A small image embedding model, trained from scratch: activation gelu, 42238 training examples.
Rows from block 3 of a small image embedding model, named by matrix and row number. Rows with one number belong to one neuron. Each number is 50 + 10 x the weight over its row's rms, rounded and kept within 0 to 99. All counts start at 0.
After each neuron's rows are labels from the 100 images, of 14976, where the neuron reaches its highest value: "strongest on" is what is common among them. Only what is clearly more common there than usual is listed. The data: capsule endoscopy frames (Kvasir-Capsule). In brackets: how many of the 100.
# fc1: MLP up (model.blocks.3.mlp.fc1.weight, 1280x320), inputs 160-191
# fc2: MLP down (model.blocks.3.mlp.fc2.weight, 320x1280, transposed), outputs 160-191

fc1.578:40 39 60 45 35 37 48 31 27 50 42 60 50 60 48 47 36 45 49 39 39 50 53 54 52 66 48 44 56 60 34 44
fc2.578:37 38 46 58 43 48 70 49 42 58 41 44 68 47 40 73 39 59 59 54 38 45 51 59 45 41 41 56 39 60 57 53
strongest on: finding: pylorus (29)

fc1.268:49 57 62 51 28 55 52 43 60 63 52 47 31 51 37 43 70 59 67 30 56 69 48 58 29 69 50 49 48 37 57 57
fc2.268:74 57 34 52 56 60 42 51 57 55 41 60 55 41 39 62 49 48 52 44 45 56 44 57 55 51 48 52 46 73 43 51
strongest on: finding: blood fresh (55)

fc1.153:64 56 63 31 56 39 59 36 58 41 54 59 54 53 58 45 63 31 43 45 54 62 46 40 47 54 52 53 62 47 57 47
fc2.153:30 47 48 42 60 40 55 53 39 49 38 39 57 47 38 47 70 37 39 63 61 48 43 47 56 70 61 51 49 48 47 61
strongest on: finding: ileocecal valve (67)

fc1.247:41 57 44 55 56 51 49 45 46 45 44 56 23 42 41 37 47 58 37 30 70 47 35 60 68 53 43 34 48 54 48 56
fc2.247:50 38 43 33 50 64 41 50 53 34 35 51 48 51 43 49 65 50 43 33 44 55 45 36 54 41 55 48 59 35 31 61
strongest on: finding: blood fresh (64)

fc1.546:60 51 56 41 38 55 53 46 72 69 62 27 65 55 41 45 51 63 40 54 30 64 58 59 62 71 63 44 40 48 48 52
fc2.546:53 34 49 46 44 52 56 64 48 38 38 50 51 43 57 56 60 46 37 50 63 37 66 57 33 40 66 53 48 54 51 61
strongest on: finding: foreign body (26)

fc1.265:53 64 56 55 43 54 54 23 52 41 52 72 51 47 47 72 53 56 54 55 52 60 48 52 33 33 48 57 53 59 45 41
fc2.265:40 36 31 47 45 51 38 37 33 42 55 73 41 64 47 50 38 49 46 48 59 39 41 64 45 65 45 50 46 46 61 53
strongest on: finding: ileocecal valve (33); finding: pylorus (25)

fc1.697:58 53 62 65 49 56 22 53 59 42 65 54 47 48 40 65 61 34 51 37 63 59 39 44 65 45 67 47 51 57 48 42
fc2.697:48 51 54 47 48 33 40 28 51 62 67 63 42 59 44 53 60 64 36 51 59 66 66 51 41 40 61 38 59 57 41 49
strongest on: finding: ulcer (33)

fc1.14:52 44 64 52 64 35 60 44 45 54 46 46 44 51 41 54 30 58 36 55 47 46 65 70 47 62 48 52 59 73 41 63
fc2.14:61 42 32 59 48 43 30 41 40 50 38 39 62 62 50 57 41 33 53 52 30 35 63 50 45 61 55 61 53 55 52 38
strongest on: finding: pylorus (37)

fc1.61:59 50 52 38 47 48 24 58 34 58 52 49 64 42 43 63 46 50 51 48 56 27 53 53 44 51 44 37 39 61 66 51
fc2.61:60 49 59 43 37 60 45 58 52 51 41 39 39 51 54 43 45 43 52 55 48 64 41 58 53 51 48 57 44 32 72 57
strongest on: finding: foreign body (25)

fc1.176:66 67 38 52 27 60 58 74 56 57 38 43 50 44 55 69 42 61 46 50 47 26 40 50 26 50 44 42 37 52 52 47
fc2.176:57 52 57 51 61 48 47 53 51 47 47 47 38 72 29 60 70 38 57 63 67 45 63 52 65 35 50 52 48 46 56 55
strongest on: finding: blood fresh (25)

fc1.45:43 47 65 59 55 42 54 48 59 55 68 38 46 49 48 49 38 33 29 54 45 33 57 56 54 42 43 49 53 52 52 42
fc2.45:57 59 37 45 59 64 53 57 53 38 32 52 58 48 54 36 52 53 54 44 49 41 58 63 47 51 49 46 53 36 51 46
strongest on: finding: foreign body (31)

fc1.498:68 54 41 45 59 34 60 38 48 50 47 46 44 66 49 37 36 64 25 46 41 65 48 34 53 53 43 44 55 29 39 43
fc2.498:42 51 47 54 47 50 45 57 46 48 44 51 57 56 55 52 52 53 48 39 45 54 51 47 58 49 41 61 53 50 39 50
strongest on: finding: ileocecal valve (38)

fc1.521:61 56 45 27 44 46 52 60 49 56 59 47 37 36 51 63 71 39 46 52 47 55 50 46 57 56 60 51 50 51 58 56
fc2.521:48 55 53 36 67 67 49 64 26 38 63 55 30 45 60 50 56 48 55 47 39 59 65 38 46 55 54 38 46 55 26 61
strongest on: finding: blood fresh (25)

fc1.378:55 52 62 22 56 56 38 43 33 48 48 57 47 37 68 50 50 49 44 62 48 58 57 42 52 54 75 39 58 41 63 47
fc2.378:52 56 44 51 52 53 50 57 47 64 42 47 69 60 29 67 50 43 42 31 35 62 58 40 48 59 34 75 61 58 51 58
strongest on: finding: reduced mucosal view (31)

fc1.56:53 51 45 37 43 40 51 51 39 52 57 69 54 74 42 53 55 61 68 36 56 47 63 20 50 49 45 52 43 56 61 52
fc2.56:45 41 52 33 50 61 34 55 60 59 47 46 67 55 60 60 35 54 65 52 39 69 49 55 53 58 43 51 44 55 60 56
strongest on: finding: angiectasia (29)

fc1.505:36 53 45 54 55 54 45 60 33 66 26 43 58 39 56 46 49 43 62 36 50 41 50 53 45 45 50 54 37 40 52 52
fc2.505:43 40 43 59 51 46 45 47 57 47 50 49 54 48 51 41 46 38 26 55 69 41 28 58 47 55 54 42 66 63 44 40
strongest on: finding: pylorus (28)

fc1.620:48 41 52 53 34 60 43 46 73 57 36 69 57 50 46 42 30 47 71 52 48 45 50 39 56 56 61 37 53 64 43 50
fc2.620:62 54 33 39 30 54 41 62 56 43 52 70 53 49 30 49 53 56 51 69 43 52 59 58 40 44 62 42 44 38 48 52
strongest on: finding: foreign body (25)

fc1.523:56 59 44 38 56 54 37 43 37 56 66 47 45 57 60 48 64 60 54 54 68 54 58 53 57 61 24 57 20 46 72 67
fc2.523:49 48 42 56 51 63 40 52 36 61 44 63 55 39 58 62 48 52 61 57 53 48 60 47 67 44 37 62 59 45 40 46
strongest on: finding: angiectasia (33)

fc1.468:26 61 35 49 41 53 36 53 59 43 53 40 48 66 57 35 62 65 52 52 39 56 53 47 43 31 51 59 56 66 26 55
fc2.468:61 50 76 56 42 70 43 51 36 60 47 55 27 43 49 67 52 50 40 50 66 43 59 52 51 43 68 62 46 38 64 49
strongest on: finding: blood fresh (35)

fc1.543:54 42 45 53 45 79 52 58 50 53 42 50 39 53 57 61 34 49 46 40 67 42 61 50 53 40 73 48 44 32 63 64
fc2.543:36 51 48 50 40 43 55 38 46 38 46 51 72 58 60 47 45 56 43 39 44 70 60 64 70 62 49 54 58 35 51 42
strongest on: finding: ileocecal valve (29)

fc1.452:56 39 50 68 58 39 41 41 55 58 39 42 45 35 50 64 46 37 59 47 60 48 51 85 47 44 47 45 52 64 59 47
fc2.452:48 59 37 52 53 51 42 56 66 60 44 54 38 52 61 57 45 67 46 67 56 59 52 52 60 39 43 47 37 34 56 35
strongest on: finding: foreign body (36)

fc1.108:57 29 59 33 66 53 40 46 57 45 29 62 49 57 57 49 50 62 46 56 59 50 58 63 45 59 46 47 34 47 80 63
fc2.108:50 41 48 45 54 47 52 43 79 52 42 63 42 53 58 57 29 56 46 78 52 45 45 67 52 32 51 62 51 55 64 46
strongest on: finding: angiectasia (27)

fc1.200:52 54 46 39 36 59 51 42 53 54 30 52 51 50 43 44 66 66 43 41 44 43 46 38 52 64 57 42 55 59 37 61
fc2.200:46 51 51 56 63 34 49 44 65 48 55 39 61 45 35 42 46 54 51 49 58 48 47 44 49 61 39 50 55 62 49 49
strongest on: finding: reduced mucosal view (37)

fc1.732:61 48 47 66 45 50 14 64 61 28 46 42 35 49 39 50 47 61 80 41 25 40 42 71 68 50 54 49 62 60 48 46
fc2.732:46 38 46 41 54 39 59 51 50 45 49 54 67 52 52 61 43 41 46 61 65 44 33 41 49 44 42 43 57 57 44 45
strongest on: finding: pylorus (28)

fc1.329:44 48 48 62 47 62 54 33 50 56 28 43 33 50 54 63 54 79 60 52 46 71 73 51 51 44 40 46 52 68 62 36
fc2.329:53 36 41 53 67 52 47 53 51 61 44 46 48 49 60 19 54 39 48 60 36 55 29 44 33 38 77 43 52 42 40 71
strongest on: finding: blood fresh (81)

fc1.38:55 27 71 37 57 66 47 54 40 48 50 40 44 46 40 39 68 51 61 54 45 60 48 66 46 41 52 49 52 43 66 55
fc2.38:48 65 69 55 60 44 51 48 50 62 45 48 40 47 70 66 36 53 54 57 49 53 48 74 50 41 76 51 41 49 45 47
strongest on: finding: blood fresh (60)

fc1.13:69 48 36 57 44 40 53 55 44 47 49 51 48 41 26 44 51 55 41 54 54 46 45 45 36 61 70 42 43 45 65 67
fc2.13:39 58 66 51 42 54 48 64 58 50 62 64 54 73 54 60 67 59 51 49 46 51 51 37 26 60 44 45 58 51 47 54
strongest on: finding: pylorus (28)

fc1.587:51 58 55 42 37 64 49 53 37 65 23 48 27 43 50 36 48 53 67 55 47 74 60 34 55 45 48 48 67 55 54 50
fc2.587:55 42 57 54 72 45 43 38 57 62 77 49 45 46 45 57 47 42 54 59 74 65 30 59 41 64 52 51 56 35 49 55
strongest on: finding: blood fresh (61)

fc1.504:65 58 42 58 63 14 53 51 45 46 49 65 40 54 65 37 59 55 50 54 45 45 55 50 56 52 47 47 41 40 50 50
fc2.504:47 41 65 64 58 44 63 43 56 29 31 51 50 47 45 49 46 64 43 41 49 43 40 36 34 56 55 61 46 43 46 50
strongest on: finding: blood fresh (34); finding: ileocecal valve (32)

fc1.294:53 32 35 44 57 60 51 60 49 34 39 50 51 37 43 45 62 61 54 35 47 60 37 52 28 67 53 58 43 54 37 57
fc2.294:42 63 56 49 39 46 53 52 40 66 51 43 49 50 47 85 35 54 56 52 45 59 42 29 41 48 66 49 43 48 49 62
strongest on: finding: ileocecal valve (27)

fc1.281:61 72 36 54 60 50 53 54 31 63 48 39 34 55 43 34 51 51 83 59 42 38 52 29 44 50 63 57 55 51 52 46
fc2.281:53 58 30 43 62 49 49 58 53 38 60 51 42 42 62 45 50 43 41 33 40 32 41 66 33 43 40 28 64 38 44 43
strongest on: finding: pylorus (26)

fc1.716:51 67 65 55 55 58 59 59 54 55 36 47 56 55 46 52 31 38 55 43 55 49 58 40 42 64 61 49 41 55 54 41
fc2.716:54 63 57 47 30 38 36 57 44 37 44 31 39 49 63 64 55 57 68 70 52 54 55 61 51 49 64 48 39 42 48 58
strongest on: finding: foreign body (32); finding: pylorus (29)

fc1.227:67 46 55 25 38 58 55 60 56 38 47 61 56 57 64 51 29 42 52 50 59 49 53 66 50 53 63 46 57 44 41 60
fc2.227:57 28 54 42 44 56 49 28 46 40 45 27 48 58 59 50 52 59 46 64 50 48 67 54 37 60 59 46 46 30 51 51
strongest on: finding: foreign body (32)

fc1.711:36 58 36 60 55 47 44 50 48 58 54 42 56 55 46 52 41 35 38 59 55 39 54 55 49 47 41 57 55 60 60 35
fc2.711:55 68 57 44 36 39 52 49 53 56 43 48 35 56 41 64 50 45 32 62 57 67 42 58 61 48 52 69 46 36 48 53
strongest on: finding: foreign body (31)

fc1.141:52 55 42 49 72 45 39 39 51 47 52 38 55 34 64 38 42 42 31 52 43 62 58 54 54 41 47 51 51 44 36 39
fc2.141:59 44 43 58 48 56 64 55 47 47 56 59 48 50 60 36 47 50 53 44 39 43 31 61 54 38 34 48 46 51 53 66
strongest on: finding: reduced mucosal view (43); finding: ileocecal valve (33)