{"arch": "vit", "model": "image embedding model", "dataset": "capsule endoscopy frames (Kvasir-Capsule)", "train_examples": 42238, "image_size": 96, "crop_scale_min": 1, "horizontal_flip": true, "translate": 0.06, "rotation_deg": 5, "color_jitter": 0.2, "targets": ["finding"], "num_classes": 11, "embedding_dim": 128, "norm": "rmsnorm", "norm_position": "sandwich", "hidden_act": "gelu", "mlp_ratio": 4, "head_dim": 32, "fused_qkv": false, "bias": "none", "qk_norm": false, "parallel_block": false, "inner_norm": false, "patch_size": [12, 12], "layers": 6, "width": 320, "positions": "relative_bias", "pooling": "class_token", "am_softmax_margin": 0.2, "am_softmax_scale": 30, "init": "trunc_normal_002", "optimizer": "muon", "muon_scale": "spectral", "learning_rate": 0.018, "momentum": 0.95, "nesterov": true, "orthogonalizer": "newton_schulz_5", "adamw_lr_other_params": 0.0013, "max_grad_norm": 0.5, "max_steps": 32700, "batch_size": 128, "epochs": 99.1, "lr_schedule": "cosine", "final_lr_fraction": 0.1, "warmup_steps": 980, "weight_decay": 0.003, "adamw_weight_decay_other_params": 0.01}
Rows from block 3 of a small image embedding model, named by matrix and row number. Rows with one number belong to one neuron. Each number is 50 + 10 x the weight over its row's rms, rounded and kept within 0 to 99. All counts start at 0.
After each neuron's rows are labels from the 100 images, of 14976, where the neuron reaches its highest value: "patch colour" is the nearest of a few named colours to the mean colour under the peak. Only what is clearly more common there than usual is listed. The data: capsule endoscopy frames (Kvasir-Capsule).
# fc1: MLP up (model.blocks.3.mlp.fc1.weight, 1280x320), inputs 32-63
# fc2: MLP down (model.blocks.3.mlp.fc2.weight, 320x1280, transposed), outputs 32-63

fc1.95:61 60 52 56 37 40 49 44 39 68 39 42 42 47 61 41 59 46 68 64 26 72 39 54 54 62 56 52 57 48 58 59
fc2.95:46 48 41 60 62 43 49 56 46 39 60 37 60 55 44 54 44 55 50 39 48 51 43 52 45 33 66 44 36 37 48 44
patch colour: orange

fc1.575:51 43 62 50 64 55 43 41 58 52 60 58 76 39 44 70 53 69 48 52 72 48 69 61 57 57 69 48 58 43 33 51
fc2.575:63 50 48 49 32 52 68 49 47 47 64 69 49 62 57 39 54 48 44 42 64 42 44 50 50 53 60 42 52 52 57 48
patch colour: pink

fc1.636:57 60 57 27 40 47 52 46 51 57 63 50 58 51 51 60 48 55 54 44 49 63 49 44 53 29 65 52 57 39 50 32
fc2.636:45 36 46 48 38 41 65 60 61 59 56 67 43 38 45 58 44 50 46 60 35 41 52 27 41 67 63 54 55 51 50 63
patch colour: black

fc1.726:44 67 28 69 49 50 58 59 56 57 42 47 64 58 30 59 48 73 41 59 40 66 42 42 63 52 60 55 43 33 45 43
fc2.726:52 49 58 34 38 65 34 55 57 58 52 69 32 43 60 41 49 57 52 54 59 47 46 54 52 56 49 54 39 55 58 51
patch colour: grey; pink

fc1.284:63 64 42 55 49 39 48 50 41 62 52 53 57 44 60 48 55 63 59 55 53 39 40 43 44 54 54 43 50 57 36 54
fc2.284:45 44 71 40 36 45 52 66 24 53 60 44 48 48 45 55 63 53 62 21 70 51 55 41 36 55 55 43 52 63 44 57
patch colour: grey

fc1.643:49 55 47 58 56 40 44 71 44 51 44 66 61 62 45 63 48 57 60 48 53 54 55 48 37 58 50 59 40 59 62 47
fc2.643:45 39 51 46 41 75 46 42 45 47 36 50 61 58 46 34 48 38 45 52 42 38 61 45 59 52 42 46 38 57 47 57
patch colour: pink

fc1.105:44 58 32 46 57 47 50 47 54 42 57 53 43 45 55 33 43 45 49 68 66 56 53 45 40 54 55 48 58 46 46 50
fc2.105:58 56 55 62 30 55 56 51 55 65 53 61 33 59 45 58 54 45 44 65 59 57 28 35 52 48 52 40 42 47 65 61
patch colour: black

fc1.164:41 57 41 43 57 47 70 42 62 46 33 54 53 54 46 54 58 51 49 59 41 53 40 58 49 70 46 64 55 40 54 60
fc2.164:63 67 45 53 47 49 39 43 43 40 51 68 39 44 38 59 66 48 62 41 72 48 49 54 56 34 36 50 53 46 55 21
patch colour: yellow; orange

fc1.59:51 48 63 57 50 60 61 67 40 56 59 27 64 43 55 37 46 34 54 29 58 34 34 55 71 54 40 51 63 48 41 46
fc2.59:50 17 48 32 61 40 56 46 58 61 34 44 50 57 60 54 57 79 49 46 51 46 53 59 50 50 43 56 51 53 50 61
patch colour: grey

fc1.256:50 61 50 40 37 57 59 45 51 44 45 68 54 46 64 50 62 53 77 44 43 57 23 60 48 52 44 34 45 40 50 32
fc2.256:60 48 50 39 43 51 55 41 59 50 43 45 43 48 30 47 49 42 42 54 44 43 43 48 56 50 48 47 49 53 33 50
patch colour: black

fc1.349:39 45 55 52 54 68 33 41 34 50 59 51 47 40 38 51 42 52 35 44 46 57 73 43 53 60 48 45 40 61 38 65
fc2.349:65 38 53 55 44 64 65 60 62 58 32 66 71 53 51 66 53 32 68 48 26 54 72 48 22 44 50 45 43 67 54 43
patch colour: grey

fc1.701:39 51 57 41 51 45 61 55 49 59 34 45 57 46 51 56 40 67 61 38 56 52 53 37 42 50 69 39 48 65 56 48
fc2.701:57 54 60 39 35 54 43 59 47 56 76 64 37 46 18 53 53 54 58 47 50 42 51 59 51 49 49 43 55 67 32 51
patch colour: grey

fc1.202:35 37 29 47 52 41 50 70 56 44 39 54 43 47 36 37 43 45 32 62 40 61 36 50 65 58 53 62 55 51 44 48
fc2.202:70 59 52 47 40 51 51 53 69 40 55 47 63 55 46 54 42 49 52 37 71 40 55 53 46 40 47 47 54 40 41 42
patch colour: pink; grey

fc1.268:51 46 44 48 48 55 30 46 52 44 46 50 49 65 57 46 69 55 50 39 55 55 47 69 47 72 37 43 29 51 63 56
fc2.268:53 73 36 49 47 37 35 45 35 49 54 58 48 39 54 53 45 61 57 48 52 23 61 54 63 54 44 28 39 51 46 48
patch colour: red

fc1.399:67 49 52 49 53 75 56 50 41 46 44 48 59 51 51 74 45 62 50 43 65 58 35 50 30 49 60 59 57 52 39 49
fc2.399:56 50 57 49 49 39 60 56 63 63 50 49 52 44 54 46 62 45 40 43 60 57 56 39 74 47 57 51 48 54 57 46
patch colour: pink; grey

fc1.734:56 43 58 49 68 48 58 38 51 43 36 57 51 50 37 57 65 37 40 61 61 45 37 56 55 45 67 54 35 46 56 50
fc2.734:46 53 42 60 54 49 41 62 51 55 63 31 45 36 49 47 70 66 46 43 38 50 63 60 42 60 33 57 44 58 58 54
patch colour: pink; orange

fc1.538:52 51 62 46 60 52 38 57 40 50 45 44 50 51 54 30 38 30 64 43 34 53 59 38 35 45 47 52 78 53 34 34
fc2.538:46 54 49 44 44 52 45 59 40 47 51 38 46 28 44 37 41 48 46 40 43 25 57 56 58 34 43 58 31 44 53 43
patch colour: orange

fc1.372:70 55 39 57 63 54 48 55 42 53 57 47 57 66 61 66 56 54 62 52 48 52 02 49 55 41 52 45 38 49 45 34
fc2.372:42 42 61 42 31 49 39 62 35 57 29 34 41 35 34 63 50 53 59 67 45 41 69 39 59 61 43 50 72 56 43 50
patch colour: grey

fc1.708:50 37 48 65 53 49 34 59 33 32 50 52 54 60 52 44 44 48 42 31 57 62 62 60 56 35 59 49 39 46 61 45
fc2.708:49 60 50 45 55 47 46 48 46 35 48 55 62 28 61 52 43 57 51 53 37 33 61 58 34 55 65 49 61 51 48 42
patch colour: orange

fc1.102:44 60 38 42 45 44 38 26 47 41 57 78 51 41 26 56 64 55 33 64 50 55 36 60 44 57 49 45 40 49 48 55
fc2.102:36 41 56 40 72 28 48 43 62 50 56 46 63 59 40 46 53 44 31 39 56 44 60 52 57 53 57 55 48 59 37 52
patch colour: yellow; grey

fc1.566:38 39 54 51 61 43 53 43 55 38 43 39 53 54 39 53 55 44 38 55 47 49 36 47 35 62 41 41 53 56 20 42
fc2.566:53 60 72 63 54 53 53 27 55 62 52 62 51 70 47 62 42 62 45 57 51 59 52 53 58 40 37 65 68 60 56 43
patch colour: grey

fc1.295:47 53 47 72 57 74 64 43 50 45 59 36 42 61 41 61 65 62 56 56 55 41 48 63 40 49 40 55 62 51 61 60
fc2.295:58 43 47 31 40 62 33 43 71 51 61 57 55 44 40 44 34 46 62 50 60 56 42 52 61 65 55 43 59 39 57 55
patch colour: pink; grey

fc1.452:52 52 47 56 49 51 48 54 42 61 26 44 56 34 45 44 65 56 41 54 52 47 53 49 27 48 37 39 57 50 39 70
fc2.452:53 32 45 30 36 48 49 54 65 51 77 65 55 37 53 52 50 48 58 53 44 60 63 49 63 37 70 48 59 37 53 41
patch colour: yellow

fc1.190:58 42 51 57 71 37 45 60 37 41 42 60 40 50 49 45 36 52 46 56 49 37 59 40 45 63 36 60 60 51 41 56
fc2.190:45 46 43 46 43 46 52 53 58 50 46 36 44 44 31 62 47 47 62 56 44 60 47 48 61 47 57 38 32 29 40 48
patch colour: orange

fc1.751:61 46 52 60 53 47 48 19 61 41 34 55 53 45 54 37 53 49 43 54 49 42 45 64 44 62 60 47 61 48 54 57
fc2.751:70 39 36 56 59 54 49 45 39 34 56 31 54 58 46 61 44 40 58 50 53 51 53 51 50 59 56 44 37 26 57 40
patch colour: orange

fc1.172:79 59 67 59 53 51 60 44 48 48 49 41 46 60 38 59 54 45 57 45 72 60 43 72 52 39 64 43 57 75 48 48
fc2.172:52 60 50 44 44 47 48 41 61 40 54 60 57 37 49 44 54 44 53 59 61 49 63 43 68 47 46 50 32 65 33 34
patch colour: grey

fc1.138:40 37 31 34 49 46 58 40 48 46 50 32 53 72 36 45 51 46 37 64 45 53 36 49 49 42 45 33 53 37 37 56
fc2.138:41 33 34 57 53 49 50 51 56 52 43 43 33 56 39 48 64 63 38 47 60 57 58 56 50 36 66 45 69 50 42 44
patch colour: grey

fc1.716:55 48 36 51 55 51 56 44 43 39 40 54 64 54 17 53 47 39 52 57 59 34 62 49 39 54 43 62 51 50 41 66
fc2.716:53 62 61 34 54 45 69 56 46 58 57 38 34 52 38 57 41 45 39 25 57 42 41 49 64 56 55 55 46 55 65 55
patch colour: pink

fc1.312:38 54 42 37 32 61 58 46 59 59 45 52 50 35 64 63 32 50 41 50 48 45 32 39 56 49 30 37 43 45 49 60
fc2.312:58 46 40 62 48 57 37 60 63 46 40 66 45 41 56 71 61 64 73 57 42 56 61 53 65 69 69 50 66 56 34 57
patch colour: grey

fc1.265:47 55 55 53 55 57 39 60 67 50 48 35 47 52 66 58 45 45 51 50 51 49 54 55 46 61 44 28 56 57 66 63
fc2.265:55 36 76 44 45 46 42 50 40 60 65 70 36 31 41 53 45 55 61 41 55 60 49 52 62 25 50 37 50 41 49 57
patch colour: red

fc1.287:56 44 39 47 53 46 50 45 50 52 61 55 46 53 42 66 44 61 66 48 43 38 58 49 41 53 36 63 42 43 42 75
fc2.287:55 45 69 53 37 65 42 36 52 47 42 57 37 51 41 58 47 40 47 43 56 55 46 69 45 30 42 43 41 76 56 58
patch colour: pink

fc1.540:56 39 40 63 59 59 65 41 32 49 46 50 36 41 52 56 54 53 52 65 37 50 49 39 50 54 59 65 42 54 44 48
fc2.540:57 60 49 47 27 66 40 41 54 61 64 43 55 43 65 37 31 48 66 46 46 42 44 56 68 64 45 55 55 44 51 49
patch colour: orange; yellow